config.toml
arch = "convnext"
model = "image embedding model"
image_size = 96
targets = ["finding"]
isotropic = false
hidden_act = "gelu"
mlp_ratio = 4
inner_norm = false
patch_size = [4, 4]
kernel_size = 7
am_softmax_margin = 0.2
residual_init = "none"
nesterov = true
orthogonalizer = "newton_schulz_5"
warmup_steps = 260
Rows from block 7 of a small image embedding model, named by matrix and row number. Rows with one number belong to one neuron. Each number is 200 + 30 x the weight over its row's rms, rounded and kept within 0 to 999. All counts start at 0.
After each neuron's rows are labels from the 100 images, of 14976, where the neuron reaches its highest value: "strongest on" is what is common among them. Only what is clearly more common there than usual is listed. The data: retinal OCT scans (Kermany 2017).
# fc1: MLP up (model.blocks.7.mlp.fc1.weight, 1024x256), inputs 0-255
# fc2: MLP down (model.blocks.7.mlp.fc2.weight, 256x1024, transposed), outputs 0-255

fc1.280,226,185,237,203,257,200,261,175,197,195,161,228,203,222,216,152,204,220,196,166,228,177,114,214,190,181,262,221,197,218,242,190,178,167,261,207,230,202,165,239,183,236,204,213,208,203,226,278,247,203,203,214,123,229,223,161,251,197,209,207,205,219,184,148,225,225,211,230,161,205,174,191,217,203,205,195,139,180,207,172,168,195,237,252,202,172,218,218,187,248,243,135,216,260,181,234,199,165,191,180,215,218,157,221,188,195,161,216,183,161,194,239,264,206,230,147,173,223,191,210,240,203,170,168,226,218,225,190,235,163,213,199,196,201,177,224,245,227,181,182,233,199,191,192,165,250,234,172,234,255,179,226,181,146,226,244,205,167,229,207,159,195,193,184,214,203,193,232,208,182,181,175,131,170,169,228,237,206,213,186,233,203,123,194,216,167,210,202,193,210,183,195,171,246,164,255,227,208,210,263,189,198,180,177,145,201,261,175,154,220,186,141,171,170,163,179,197,248,211,186,200,189,203,158,185,211,254,164,223,192,170,179,175,218,158,219,175,192,232,183,233,156,228,172,203,177,178,160,197,218,175,193,184,201,191,145
fc2.280,233,178,193,209,211,196,185,237,236,224,175,202,229,204,232,177,203,192,194,195,167,157,193,163,116,158,176,191,210,245,239,207,209,230,216,232,219,162,178,169,218,247,212,210,196,158,245,171,166,145,220,200,227,160,199,149,162,204,173,159,158,161,215,212,214,152,214,163,151,161,192,204,249,225,203,131,219,112,192,224,210,228,214,243,232,187,219,181,207,167,156,174,224,204,192,218,225,215,181,184,185,205,190,201,169,220,232,204,247,221,207,177,215,245,210,242,255,272,217,188,215,172,186,255,230,183,206,141,240,221,229,219,168,206,211,198,170,176,221,211,145,178,198,242,265,172,225,205,179,182,154,174,236,195,190,214,161,224,216,168,225,178,207,174,182,185,217,160,167,219,204,174,131,155,152,193,175,169,179,196,255,243,179,202,167,193,164,255,168,170,196,212,199,214,162,158,181,221,174,237,216,159,157,174,185,242,197,143,221,192,234,186,156,221,234,187,207,209,164,180,247,176,179,186,224,167,189,180,208,217,194,233,235,219,178,171,183,258,205,217,153,206,242,200,132,160,189,210,224,246,210,184,167,230,156,197
strongest on: finding: diabetic macular edema

fc1.247,226,212,244,235,179,149,218,177,171,187,179,205,231,182,173,223,182,203,150,233,214,223,186,201,181,209,146,231,238,151,201,247,208,220,248,209,186,238,214,163,228,189,225,200,167,198,266,118,248,205,171,232,210,192,216,207,182,219,175,175,204,224,194,179,182,245,244,156,166,195,209,252,184,195,251,185,241,253,183,164,224,204,148,185,204,208,233,184,212,207,249,212,179,132,180,239,211,225,221,195,230,196,210,211,232,197,213,256,203,159,191,184,212,193,185,215,172,134,198,193,244,224,171,200,200,276,229,198,189,224,171,178,170,195,177,142,187,203,225,230,166,157,219,167,200,161,183,198,259,230,171,183,221,200,185,182,242,183,197,189,174,212,212,174,218,236,190,180,177,207,250,187,194,253,159,175,149,185,181,235,220,193,228,208,146,208,185,215,185,167,217,124,196,246,191,183,146,125,216,179,216,189,122,189,211,231,181,215,200,219,156,253,262,169,195,202,169,207,188,238,190,232,224,193,222,133,244,205,192,232,220,163,164,186,267,224,205,230,193,240,180,219,204,208,219,232,207,195,160,168,171,184,167,244,167,164
fc2.247,189,271,210,240,267,204,151,236,205,234,209,251,250,223,264,188,174,212,231,192,187,175,200,193,185,190,165,147,219,169,217,220,188,212,251,187,271,196,193,232,272,215,168,192,189,144,191,196,209,185,182,184,189,223,221,152,195,189,182,201,225,212,191,197,203,228,179,166,181,255,192,243,200,164,207,196,146,179,160,184,194,190,275,164,208,191,219,179,127,201,245,214,164,227,222,170,200,222,214,211,219,227,188,158,239,190,203,210,199,194,163,168,217,138,212,182,247,204,186,199,146,196,184,174,150,182,183,222,208,210,192,142,185,195,166,143,147,254,232,148,156,204,149,132,199,191,180,211,212,189,191,189,206,179,116,218,186,191,206,200,190,211,207,175,208,149,200,234,159,220,199,219,203,202,199,234,217,155,255,184,203,207,200,183,200,142,185,204,171,206,213,169,185,173,252,212,210,184,124,172,219,192,210,172,196,224,167,257,241,186,160,235,214,205,237,205,195,191,162,231,166,194,190,182,183,225,167,209,171,214,190,158,186,232,166,237,174,220,252,204,236,258,153,258,191,157,184,212,245,185,242,166,191,217,179,191
strongest on: finding: diabetic macular edema

fc1.410,183,183,236,210,175,169,206,157,156,197,238,193,204,199,211,208,235,212,174,185,182,235,193,215,228,220,242,233,189,218,233,186,222,198,208,202,156,126,150,231,219,148,227,175,156,203,211,179,178,201,182,209,122,181,198,244,173,223,199,154,142,270,226,220,232,188,195,193,196,194,226,215,257,224,206,154,147,165,200,277,201,217,200,132,286,208,223,257,214,167,167,222,201,202,201,176,211,225,118,241,207,167,204,207,205,187,210,138,181,188,221,244,199,194,214,180,223,197,199,196,202,171,220,169,195,223,142,217,219,220,221,215,208,219,207,225,199,203,215,235,230,177,154,224,157,231,190,201,221,244,151,185,201,182,190,194,273,258,226,188,195,206,176,187,191,202,174,206,211,164,166,203,219,207,230,199,207,152,202,222,193,178,263,177,178,170,183,221,257,160,195,187,172,183,170,203,163,239,262,192,150,164,210,233,159,170,207,203,224,176,161,200,169,235,196,211,213,193,172,160,218,224,220,236,192,205,143,236,203,184,167,185,190,175,190,232,189,205,185,239,292,180,162,215,263,155,198,221,245,222,194,256,207,161,206,166
fc2.410,206,177,222,197,207,263,196,223,186,109,207,210,177,184,184,230,200,191,207,232,232,143,183,192,184,189,217,176,254,228,171,223,225,206,191,222,238,197,172,156,116,167,202,221,144,212,178,169,157,151,184,168,175,193,156,183,223,188,178,288,164,200,162,171,261,229,209,221,178,154,250,172,216,181,192,211,205,142,211,166,222,177,186,180,218,232,177,187,188,246,183,212,150,217,210,171,153,211,184,237,225,209,160,214,150,257,198,216,232,209,128,163,123,191,187,243,219,189,151,221,205,180,218,225,201,232,184,206,207,163,183,185,240,127,227,177,179,163,194,246,200,207,192,187,193,190,178,194,204,224,192,208,128,209,202,209,210,187,151,230,205,197,205,171,217,195,228,209,169,249,208,195,242,237,168,206,168,148,204,163,217,208,251,209,196,231,184,207,191,191,156,208,201,181,175,195,134,228,195,206,226,269,198,243,193,262,159,205,211,125,220,228,156,194,211,238,238,171,214,173,173,185,243,192,193,158,162,177,196,161,234,217,221,193,235,196,206,200,198,226,195,225,209,246,186,194,208,242,227,157,198,197,161,211,159,211
strongest on: finding: choroidal neovascularization

fc1.675,187,243,235,141,203,203,273,221,249,193,166,237,139,232,207,230,210,236,210,190,216,171,205,189,195,183,164,206,150,173,126,220,242,202,190,200,204,181,241,224,276,223,239,165,227,202,210,203,224,198,240,179,218,204,168,153,199,121,210,203,162,115,202,203,155,190,195,180,181,219,182,176,214,210,207,221,141,215,239,213,156,236,222,170,203,211,276,161,204,195,166,188,177,173,256,160,250,206,179,201,215,166,143,187,147,222,215,197,189,201,212,232,219,188,164,154,233,173,189,207,185,234,192,202,199,237,209,191,257,218,187,196,174,204,199,217,165,199,240,163,205,228,220,258,202,244,213,233,220,240,285,174,170,205,191,192,220,234,204,185,185,136,215,196,218,196,198,190,218,166,210,205,171,149,237,261,186,191,211,210,184,172,217,254,147,231,164,207,191,151,235,163,211,202,158,252,197,263,229,203,180,172,195,250,218,171,161,221,233,190,222,207,190,198,162,175,216,197,204,218,212,216,203,197,175,155,219,192,205,237,176,204,214,248,197,163,192,211,179,203,179,172,237,219,186,161,228,245,170,213,204,188,224,128,153,198
fc2.675,159,147,235,230,232,239,197,190,190,157,180,161,195,218,231,197,150,177,232,170,200,192,251,203,229,198,209,245,189,257,207,188,298,190,180,215,237,200,200,229,213,194,199,213,218,191,229,262,171,214,214,215,170,229,246,174,159,233,183,250,240,188,214,212,159,204,237,233,229,199,258,211,202,216,193,263,232,228,221,216,206,215,218,246,194,212,176,221,191,191,207,177,231,225,183,199,218,207,159,189,172,180,229,209,277,210,236,225,198,174,197,240,212,238,211,169,228,215,241,221,210,213,229,185,202,220,186,208,125,202,226,214,195,272,213,205,180,217,189,231,164,231,197,228,147,259,251,188,156,205,219,192,203,157,246,237,188,189,192,223,196,254,215,219,161,182,173,261,174,179,249,175,187,214,207,212,200,173,180,248,276,199,238,209,190,183,186,214,220,224,145,213,202,223,229,180,188,213,230,171,224,232,197,168,221,235,162,210,222,131,199,196,208,178,223,207,191,219,197,135,188,177,236,232,221,187,212,215,163,175,161,141,273,239,183,240,256,202,225,225,244,196,219,204,248,174,189,212,204,239,229,224,267,153,203,237
strongest on: finding: drusen

fc1.36,140,217,194,187,203,240,158,198,230,155,199,180,213,185,156,202,192,227,195,254,192,216,193,230,193,168,209,195,217,217,231,209,210,182,170,251,209,163,221,226,216,216,190,223,199,202,207,242,212,194,156,236,184,207,240,132,229,140,199,204,189,146,213,180,177,203,166,202,219,169,265,170,215,223,194,203,209,229,250,200,230,220,230,223,191,251,223,162,216,213,231,239,214,235,182,226,172,192,231,156,182,210,154,185,216,185,210,152,215,215,158,197,197,155,214,193,217,154,162,255,184,228,138,222,158,239,241,160,184,207,247,247,150,192,167,184,212,213,204,254,223,191,194,152,251,239,160,181,209,216,176,155,169,165,152,178,147,207,257,194,151,226,246,201,153,239,189,207,197,176,181,213,178,195,184,202,184,240,172,209,247,170,176,242,194,216,149,231,194,280,228,155,220,193,152,209,135,182,213,202,204,219,162,203,180,234,182,225,198,198,139,216,150,160,217,210,170,239,192,180,193,222,264,185,223,177,202,151,200,200,253,173,242,236,224,150,222,243,152,212,184,193,216,205,166,232,183,210,233,235,167,216,183,261,178,212
fc2.36,191,230,249,196,187,244,160,167,182,177,176,163,270,148,170,141,228,186,169,169,171,204,164,155,225,161,216,227,228,182,170,234,206,153,198,211,196,137,169,182,193,243,239,204,181,220,271,176,209,252,214,132,171,212,150,202,220,183,150,205,277,171,173,197,185,229,209,210,193,239,191,249,182,232,200,212,210,252,171,166,190,218,224,130,203,196,207,194,224,180,274,240,239,188,216,147,190,245,209,208,168,150,188,228,168,217,247,166,199,188,229,208,232,231,223,193,220,168,164,185,181,180,199,236,198,184,242,192,210,184,170,205,183,192,152,189,212,227,209,184,246,211,215,209,202,215,232,260,170,205,188,251,178,194,207,265,215,213,179,212,174,170,227,138,160,150,189,215,161,216,185,207,179,170,177,188,171,178,163,183,245,243,183,194,226,193,161,155,170,201,223,205,166,225,225,215,164,200,171,195,169,129,198,210,202,217,167,170,140,178,207,211,201,213,270,206,163,174,218,168,250,259,174,187,238,191,194,228,158,175,169,162,183,211,198,190,210,239,205,202,235,159,197,211,180,184,210,200,225,171,231,226,236,169,168,220
strongest on: finding: drusen

fc1.511,243,235,188,167,161,209,189,251,217,246,204,177,168,247,155,236,210,169,157,180,216,208,155,197,235,167,180,221,173,149,191,204,143,225,191,192,213,240,198,186,258,212,184,165,194,185,212,185,229,202,151,195,203,189,159,181,245,195,223,178,139,241,191,166,178,190,237,193,238,235,186,184,212,153,199,187,199,182,197,204,225,208,205,216,158,250,184,254,177,219,183,210,184,180,225,217,265,188,174,150,261,219,210,198,205,172,147,232,174,145,179,190,226,218,195,194,134,169,253,224,204,171,230,221,172,157,164,241,209,212,196,184,232,174,228,199,183,193,182,178,204,176,199,206,182,182,207,175,248,179,196,164,191,149,194,253,211,172,196,168,255,213,172,176,206,219,209,184,190,174,179,286,198,202,163,214,233,249,251,186,256,226,131,225,180,235,229,162,173,252,239,196,246,177,242,167,223,195,172,221,174,229,197,186,189,221,243,274,227,160,213,195,214,182,220,180,211,174,217,239,261,220,195,175,253,166,168,240,222,184,228,211,180,214,223,193,176,245,205,199,233,230,213,169,217,214,179,171,228,217,168,177,147,180,113,191
fc2.511,181,228,281,210,180,221,159,222,195,224,208,223,167,204,193,236,214,229,153,220,280,192,161,221,187,191,193,246,179,198,153,242,194,180,240,204,210,224,188,201,184,206,210,154,142,191,197,183,213,164,207,208,236,166,196,174,161,169,189,162,192,235,209,214,212,214,254,196,212,171,172,175,159,187,155,192,162,218,230,184,191,189,211,191,175,219,195,211,194,216,192,154,229,188,245,220,166,184,190,244,168,140,232,203,162,197,256,208,188,151,147,176,176,197,217,182,256,184,167,182,210,180,207,130,187,135,256,199,207,228,209,247,215,211,151,186,214,181,185,199,182,191,210,223,218,133,176,170,198,227,172,219,214,157,124,148,147,247,205,167,183,195,265,189,252,186,219,196,214,200,221,212,185,191,209,226,208,171,189,191,233,167,216,169,161,170,123,225,221,191,219,250,218,216,172,177,158,188,221,211,231,222,146,189,171,203,241,181,216,140,210,193,277,173,183,162,199,145,169,226,206,193,231,143,231,207,194,144,185,211,179,189,158,156,152,113,204,184,198,215,223,180,179,226,220,216,195,176,171,223,171,173,196,173,193,193
strongest on: finding: diabetic macular edema

fc1.619,244,213,200,175,250,170,203,206,218,202,200,229,220,173,233,173,222,207,186,170,202,240,218,216,235,165,198,223,213,215,242,170,182,207,176,171,244,157,172,152,230,196,184,148,202,262,249,189,213,252,183,216,190,194,241,185,201,142,265,190,129,123,154,236,159,166,207,197,191,163,177,161,189,209,151,217,256,177,209,228,187,239,205,169,182,186,246,222,146,236,174,257,174,204,179,137,180,152,223,151,173,194,171,138,223,155,251,200,197,266,221,211,228,256,194,234,172,199,210,201,209,220,181,172,188,230,224,228,155,157,201,185,194,236,211,211,200,213,221,242,192,153,190,214,170,206,228,281,192,190,214,198,165,237,224,174,233,275,181,240,226,176,241,193,211,176,193,214,158,177,195,177,203,203,176,199,206,206,204,212,224,203,188,156,176,175,197,204,201,220,185,195,187,163,247,235,204,234,232,220,167,241,234,218,186,236,125,203,178,174,152,199,190,222,190,168,210,248,141,207,169,205,202,200,213,193,226,176,216,192,191,188,171,237,207,128,268,143,202,227,193,161,234,211,211,176,206,206,211,177,208,188,227,193,232,173
fc2.619,249,227,182,175,262,166,173,126,201,228,198,172,195,231,219,224,202,201,200,192,201,180,209,251,147,156,199,194,179,259,216,193,172,172,136,247,165,227,225,267,247,248,203,154,159,196,220,276,212,200,193,158,203,136,205,185,205,232,189,184,304,218,179,223,165,184,253,183,180,238,187,190,209,189,194,210,232,204,200,211,210,239,204,201,235,260,196,256,197,225,209,223,171,225,192,200,192,211,199,233,230,211,200,200,224,240,191,180,225,224,233,199,218,225,227,191,241,213,239,202,239,178,241,226,156,180,233,204,165,163,190,242,198,208,233,200,225,145,168,263,216,156,201,220,233,235,250,182,195,224,227,179,211,154,159,175,148,249,192,187,155,210,218,179,169,196,177,272,229,244,198,213,182,178,228,212,218,220,195,219,152,190,175,211,231,175,187,254,270,145,208,201,163,183,162,189,217,168,209,192,186,154,162,165,206,221,203,221,150,223,196,157,164,208,168,157,191,210,219,143,204,200,177,191,260,168,184,243,163,194,182,169,200,234,181,235,205,169,229,221,227,177,195,191,176,176,204,211,210,213,227,173,224,188,200,228
strongest on: finding: drusen

fc1.560,185,204,143,255,156,167,251,194,172,197,240,118,193,231,182,200,186,205,222,195,236,182,126,224,207,194,181,191,187,167,204,232,176,191,269,196,222,217,170,120,208,213,185,175,136,186,230,160,238,171,260,196,152,220,256,172,237,264,214,126,197,230,162,223,197,178,273,168,142,180,182,183,201,158,208,221,192,140,204,256,200,197,172,196,206,224,224,185,207,200,230,185,181,175,221,161,205,221,179,233,206,172,186,220,206,173,207,216,170,173,146,241,207,247,177,204,216,176,190,222,197,179,249,211,174,192,206,219,210,215,178,212,211,163,178,194,199,186,212,263,223,211,190,172,187,118,236,255,187,152,203,170,217,188,232,243,257,191,179,249,244,244,155,155,182,216,230,194,221,187,226,182,172,210,185,223,213,193,187,251,246,132,212,221,188,179,216,248,229,236,188,166,184,196,220,225,203,212,190,144,189,178,244,216,216,220,191,209,217,195,180,163,254,194,226,226,159,172,136,235,196,200,194,188,214,183,211,180,224,239,184,252,194,201,191,180,203,233,217,243,192,224,212,208,193,230,195,189,166,243,190,218,155,203,175,200
fc2.560,187,190,262,258,215,171,160,219,242,188,135,218,161,195,236,145,198,203,196,200,218,218,189,195,175,202,207,156,211,138,216,271,218,166,256,183,206,185,180,182,282,213,171,221,210,191,176,170,238,225,237,205,166,204,217,214,180,199,177,201,243,197,204,213,221,231,269,241,212,161,169,191,155,216,221,178,206,246,203,171,191,237,234,204,238,107,175,235,207,203,232,148,223,197,204,180,187,152,200,226,248,229,228,208,240,238,174,223,164,181,161,204,136,189,233,213,199,203,203,192,188,220,216,244,229,184,224,234,213,225,250,235,203,218,232,162,171,206,221,197,195,206,226,248,204,153,220,222,228,219,181,190,232,157,172,197,261,211,192,211,194,211,253,205,248,156,222,219,205,196,230,196,221,169,199,230,242,134,222,191,307,200,170,156,191,183,242,231,167,186,214,195,217,181,195,223,214,192,220,204,207,178,237,195,153,236,166,189,188,237,217,233,258,206,207,175,209,199,241,209,182,214,236,198,223,190,242,232,268,178,229,234,141,198,186,152,206,203,208,189,194,240,203,152,243,198,164,170,193,215,222,219,143,212,188,198
strongest on: finding: diabetic macular edema

fc1.612,202,265,184,206,180,173,199,234,221,231,201,229,237,203,127,223,160,173,133,137,126,182,211,200,173,182,173,221,203,196,216,169,147,237,169,253,181,203,220,182,176,162,175,221,210,203,239,169,260,208,205,202,201,235,218,206,216,169,202,222,256,185,230,195,160,210,240,206,246,181,185,175,164,228,146,271,223,200,233,201,220,218,211,204,184,210,220,191,172,205,180,226,260,211,232,236,285,184,230,227,187,217,212,176,177,203,225,225,211,187,205,200,214,222,168,218,194,226,208,233,193,171,145,196,190,194,217,220,213,248,138,169,271,226,179,175,229,176,197,257,215,215,201,179,197,146,196,177,240,207,179,200,206,139,171,157,220,211,176,222,220,199,201,204,241,197,222,176,234,225,230,154,214,157,156,218,175,222,240,223,197,141,194,260,162,217,192,144,161,112,216,157,144,180,222,224,153,162,231,178,245,175,219,218,220,199,194,186,184,198,162,178,180,232,208,177,248,159,251,219,173,217,217,178,239,210,190,222,174,219,194,218,182,184,220,230,226,142,178,226,164,194,171,211,227,176,198,188,204,196,172,210,180,174,255,214
fc2.612,202,157,189,139,226,204,189,171,202,205,237,168,179,205,202,241,159,236,231,263,210,184,226,211,185,254,298,176,243,209,198,139,185,273,221,176,186,239,179,258,216,189,175,217,153,231,204,205,227,222,223,214,257,180,229,143,91,231,236,212,224,207,196,196,244,200,190,203,215,138,188,178,205,233,228,197,191,120,215,192,179,170,166,194,198,220,215,199,235,192,140,192,206,224,229,188,204,181,226,189,144,220,165,230,197,195,233,218,219,145,232,160,246,247,212,166,205,208,176,194,161,143,207,219,213,264,207,221,262,191,214,171,238,231,232,202,263,190,179,195,194,135,171,202,222,210,163,178,219,224,190,207,262,179,211,171,189,171,169,181,205,160,229,187,173,225,200,151,228,172,199,212,191,198,220,173,207,196,224,213,188,234,203,181,160,237,228,222,233,222,210,200,174,177,169,204,188,188,213,244,228,137,173,230,244,196,242,222,191,215,181,152,162,174,203,205,186,189,185,180,228,210,194,182,165,194,206,147,206,218,187,180,232,190,202,239,186,172,197,202,160,192,244,222,214,157,231,198,215,177,273,207,197,189,151,212
strongest on: finding: diabetic macular edema

fc1.112,222,180,205,215,219,200,211,195,228,210,195,155,224,231,227,193,185,220,162,186,197,193,194,184,188,215,181,210,127,199,136,244,179,168,220,222,238,207,162,177,168,192,199,229,184,226,222,181,234,234,163,178,179,221,198,175,263,207,170,241,142,128,200,157,148,239,204,141,212,194,167,218,151,170,185,192,250,242,165,204,157,261,216,182,155,239,229,195,231,189,160,245,192,217,188,194,195,121,244,191,218,225,137,189,216,195,169,219,187,180,226,161,228,189,180,146,239,182,184,180,205,162,122,209,204,199,200,216,220,214,179,212,183,192,171,171,175,186,227,249,178,184,151,237,195,214,184,229,208,219,196,187,257,272,166,191,259,244,231,148,191,204,201,240,211,160,192,206,183,168,208,177,166,217,202,222,200,222,199,186,205,207,185,164,199,252,185,213,232,184,183,236,242,197,202,230,217,244,179,199,247,267,209,129,193,236,179,226,238,162,261,195,167,192,178,212,212,219,232,207,214,179,200,204,226,226,227,167,200,196,252,201,261,233,200,203,226,139,175,197,237,143,203,183,258,238,184,170,189,222,190,181,253,235,192,190
fc2.112,133,202,212,202,194,181,210,235,154,251,157,201,192,276,144,223,237,190,161,159,215,159,224,169,194,187,210,206,246,203,253,147,189,229,114,206,217,179,146,168,220,184,180,238,196,190,193,217,170,243,218,194,177,170,204,207,181,249,182,250,181,197,262,181,220,220,229,247,215,178,202,203,206,235,195,195,220,212,232,179,185,209,153,198,203,178,213,189,203,168,198,221,209,208,246,189,138,199,238,213,201,217,167,185,212,222,211,237,202,150,198,195,204,213,169,223,176,217,204,199,208,241,229,184,161,219,215,184,175,140,222,173,103,200,159,190,182,166,204,156,225,176,186,202,183,202,184,186,254,231,181,238,181,171,183,208,173,179,191,228,196,219,168,185,253,246,225,198,207,191,110,241,178,157,217,199,239,224,188,185,178,131,254,198,151,219,167,132,240,160,203,217,214,191,178,221,243,182,210,194,208,198,188,204,149,220,168,204,172,163,172,228,200,187,258,246,196,194,201,178,165,190,207,173,179,181,239,210,201,189,182,186,213,154,177,214,201,198,205,256,197,206,200,212,215,221,264,204,209,207,264,140,169,155,200,113
strongest on: finding: drusen

fc1.324,182,220,153,200,178,215,173,212,208,181,175,256,219,255,216,243,182,221,169,168,198,185,215,206,215,222,165,215,140,156,193,208,256,166,133,219,198,172,214,161,205,243,169,179,212,199,260,207,170,185,243,216,211,164,201,189,171,225,192,167,206,204,164,217,221,187,213,208,178,192,191,172,197,180,223,220,170,199,223,179,172,168,213,278,190,253,217,252,234,222,207,241,156,131,246,175,215,152,201,250,181,199,181,225,190,202,245,199,209,179,211,218,199,163,241,192,163,173,157,197,152,284,213,155,135,199,268,201,225,191,155,194,191,204,222,232,204,184,195,159,258,206,218,239,172,195,166,209,243,242,181,185,176,201,214,134,230,177,189,174,210,169,201,202,235,185,241,223,197,143,215,283,200,242,216,217,238,225,149,194,197,232,247,195,154,185,167,199,232,177,221,182,207,199,216,221,172,203,196,170,197,225,204,198,173,147,175,185,185,191,166,218,201,223,179,197,216,237,239,175,203,159,229,153,175,247,222,262,196,190,235,194,231,210,207,204,225,207,158,212,173,193,218,150,191,183,181,149,278,192,152,235,151,195,224,235
fc2.324,202,260,249,193,208,175,152,180,205,189,231,214,200,182,196,203,252,192,177,245,210,210,249,218,161,168,208,183,200,235,151,215,215,227,215,226,225,223,182,164,210,195,219,189,171,247,197,197,242,216,222,227,199,166,227,214,191,148,219,232,201,192,164,197,174,251,161,150,189,187,197,177,211,176,208,250,231,262,189,216,251,248,157,226,183,194,190,233,200,183,171,210,201,177,195,238,190,163,175,216,229,249,278,264,232,147,181,207,163,233,199,190,190,184,238,272,207,193,218,223,192,189,169,167,126,189,238,142,172,169,208,203,161,219,297,187,221,196,187,275,152,225,193,219,235,212,251,209,200,221,201,188,237,200,204,242,178,195,192,221,237,190,212,162,248,224,210,190,171,243,222,198,223,199,200,218,279,183,192,179,157,171,190,183,180,204,163,244,183,172,240,224,202,179,179,208,208,197,235,213,268,240,207,218,183,260,126,185,175,223,189,189,209,207,171,224,228,197,207,223,192,249,208,195,204,216,216,226,211,167,213,213,248,176,217,184,232,196,248,176,295,208,202,231,220,211,205,186,247,212,168,180,203,136,195,220
strongest on: finding: drusen

fc1.748,186,196,221,240,264,183,179,209,238,138,181,176,186,209,206,148,213,211,166,165,233,222,224,198,200,160,243,194,224,179,231,190,193,177,231,212,194,251,163,224,222,214,201,226,233,283,201,189,179,187,204,189,185,184,166,238,234,189,186,154,214,238,164,173,210,212,155,231,175,197,213,189,207,215,199,150,161,245,141,178,243,183,225,169,192,193,155,238,231,205,244,248,181,229,236,205,189,207,215,218,138,226,208,223,208,228,197,193,231,188,233,260,212,249,170,191,199,171,198,226,184,174,160,169,200,224,220,181,180,229,255,185,217,176,241,189,180,176,135,144,255,201,197,170,223,196,183,174,179,231,190,249,215,209,153,142,221,171,206,158,266,204,242,225,165,142,190,225,196,207,214,207,204,184,246,214,138,175,224,231,264,213,179,187,161,241,162,186,221,225,179,217,210,142,210,178,246,232,193,160,209,191,168,175,173,205,166,223,171,220,236,226,152,130,266,201,210,192,186,231,228,188,194,193,196,144,186,190,241,219,172,177,187,187,227,247,121,235,182,215,162,224,228,207,147,166,214,237,213,172,213,208,184,179,180,198
fc2.748,234,137,260,226,176,194,221,196,182,181,251,250,173,156,188,222,197,212,215,184,194,219,240,260,248,247,228,217,254,163,213,218,260,202,184,205,207,179,229,207,172,187,185,207,152,188,229,197,210,246,212,180,166,231,200,216,213,214,190,154,173,196,166,237,195,154,229,220,242,193,199,197,159,232,215,204,262,206,172,163,186,200,172,160,149,218,201,263,246,279,183,240,171,234,192,180,167,200,192,226,171,181,222,199,203,244,169,242,180,216,256,221,177,180,196,227,244,215,221,241,214,273,161,173,183,211,246,224,186,181,159,194,192,175,186,272,238,256,223,183,176,186,187,163,185,178,227,172,170,173,225,198,236,177,186,195,222,216,163,233,169,208,213,197,227,207,182,201,200,175,205,208,259,214,217,217,209,204,190,172,204,213,220,194,254,226,187,227,195,242,175,151,168,170,221,241,174,205,176,215,204,234,249,218,219,174,243,177,227,206,206,245,239,147,216,262,194,169,226,248,244,223,186,163,143,212,254,230,196,220,200,201,172,168,225,280,241,210,226,220,260,243,228,217,207,235,215,213,198,200,201,213,231,184,153,219
strongest on: finding: drusen

fc1.301,193,235,193,215,246,193,178,239,253,166,212,235,182,219,198,259,252,197,163,222,205,194,223,213,222,221,204,223,275,201,222,227,174,183,185,163,123,252,150,174,217,251,142,263,196,181,194,167,173,167,212,187,171,131,238,193,246,197,245,251,181,180,202,205,157,232,235,212,210,185,196,229,193,177,222,192,185,204,171,221,152,224,233,205,199,184,227,193,161,216,176,206,165,168,233,187,245,168,205,144,171,242,224,222,208,182,157,246,173,191,191,186,223,148,230,220,124,177,162,185,151,233,167,168,176,232,236,199,191,201,200,204,214,212,171,182,175,234,203,187,170,228,176,195,202,178,202,193,218,179,181,163,199,174,200,179,239,214,262,211,248,233,199,143,232,205,216,221,169,271,271,240,145,191,141,166,210,233,192,188,191,196,202,210,186,193,195,151,251,205,176,213,208,222,151,157,207,200,231,212,170,222,249,221,192,174,175,190,190,216,185,178,224,209,206,237,165,212,221,227,144,200,211,199,147,183,179,222,213,185,193,221,198,258,236,206,193,202,177,185,171,114,244,192,217,218,235,234,236,222,163,197,187,150,157,207
fc2.301,210,230,213,242,181,174,212,231,197,252,166,155,177,185,224,240,200,204,224,183,249,187,224,202,167,157,216,248,126,220,193,163,191,193,267,228,235,263,187,195,212,216,206,177,156,145,178,218,222,193,204,196,222,167,211,210,177,231,205,171,191,224,180,238,166,194,224,220,203,157,239,199,223,146,211,181,178,234,259,179,181,185,148,193,233,246,206,181,201,188,206,207,222,185,209,150,185,225,175,225,188,163,248,240,210,161,186,175,216,204,230,188,229,169,216,255,218,129,241,194,200,175,196,191,208,235,217,129,187,228,192,236,163,203,257,199,172,153,139,201,218,191,217,229,194,252,195,140,265,190,183,155,207,263,224,153,189,206,225,151,213,223,188,146,167,197,234,223,162,195,172,180,183,215,216,218,207,193,212,200,223,225,164,174,242,236,236,235,187,245,219,211,233,182,216,207,226,201,241,200,225,157,220,180,200,229,216,181,136,233,196,185,230,179,222,156,198,185,202,205,215,174,156,201,153,247,194,177,252,194,161,177,278,212,196,233,203,146,209,162,206,224,196,165,225,207,212,205,243,230,280,251,207,181,177,181
strongest on: finding: choroidal neovascularization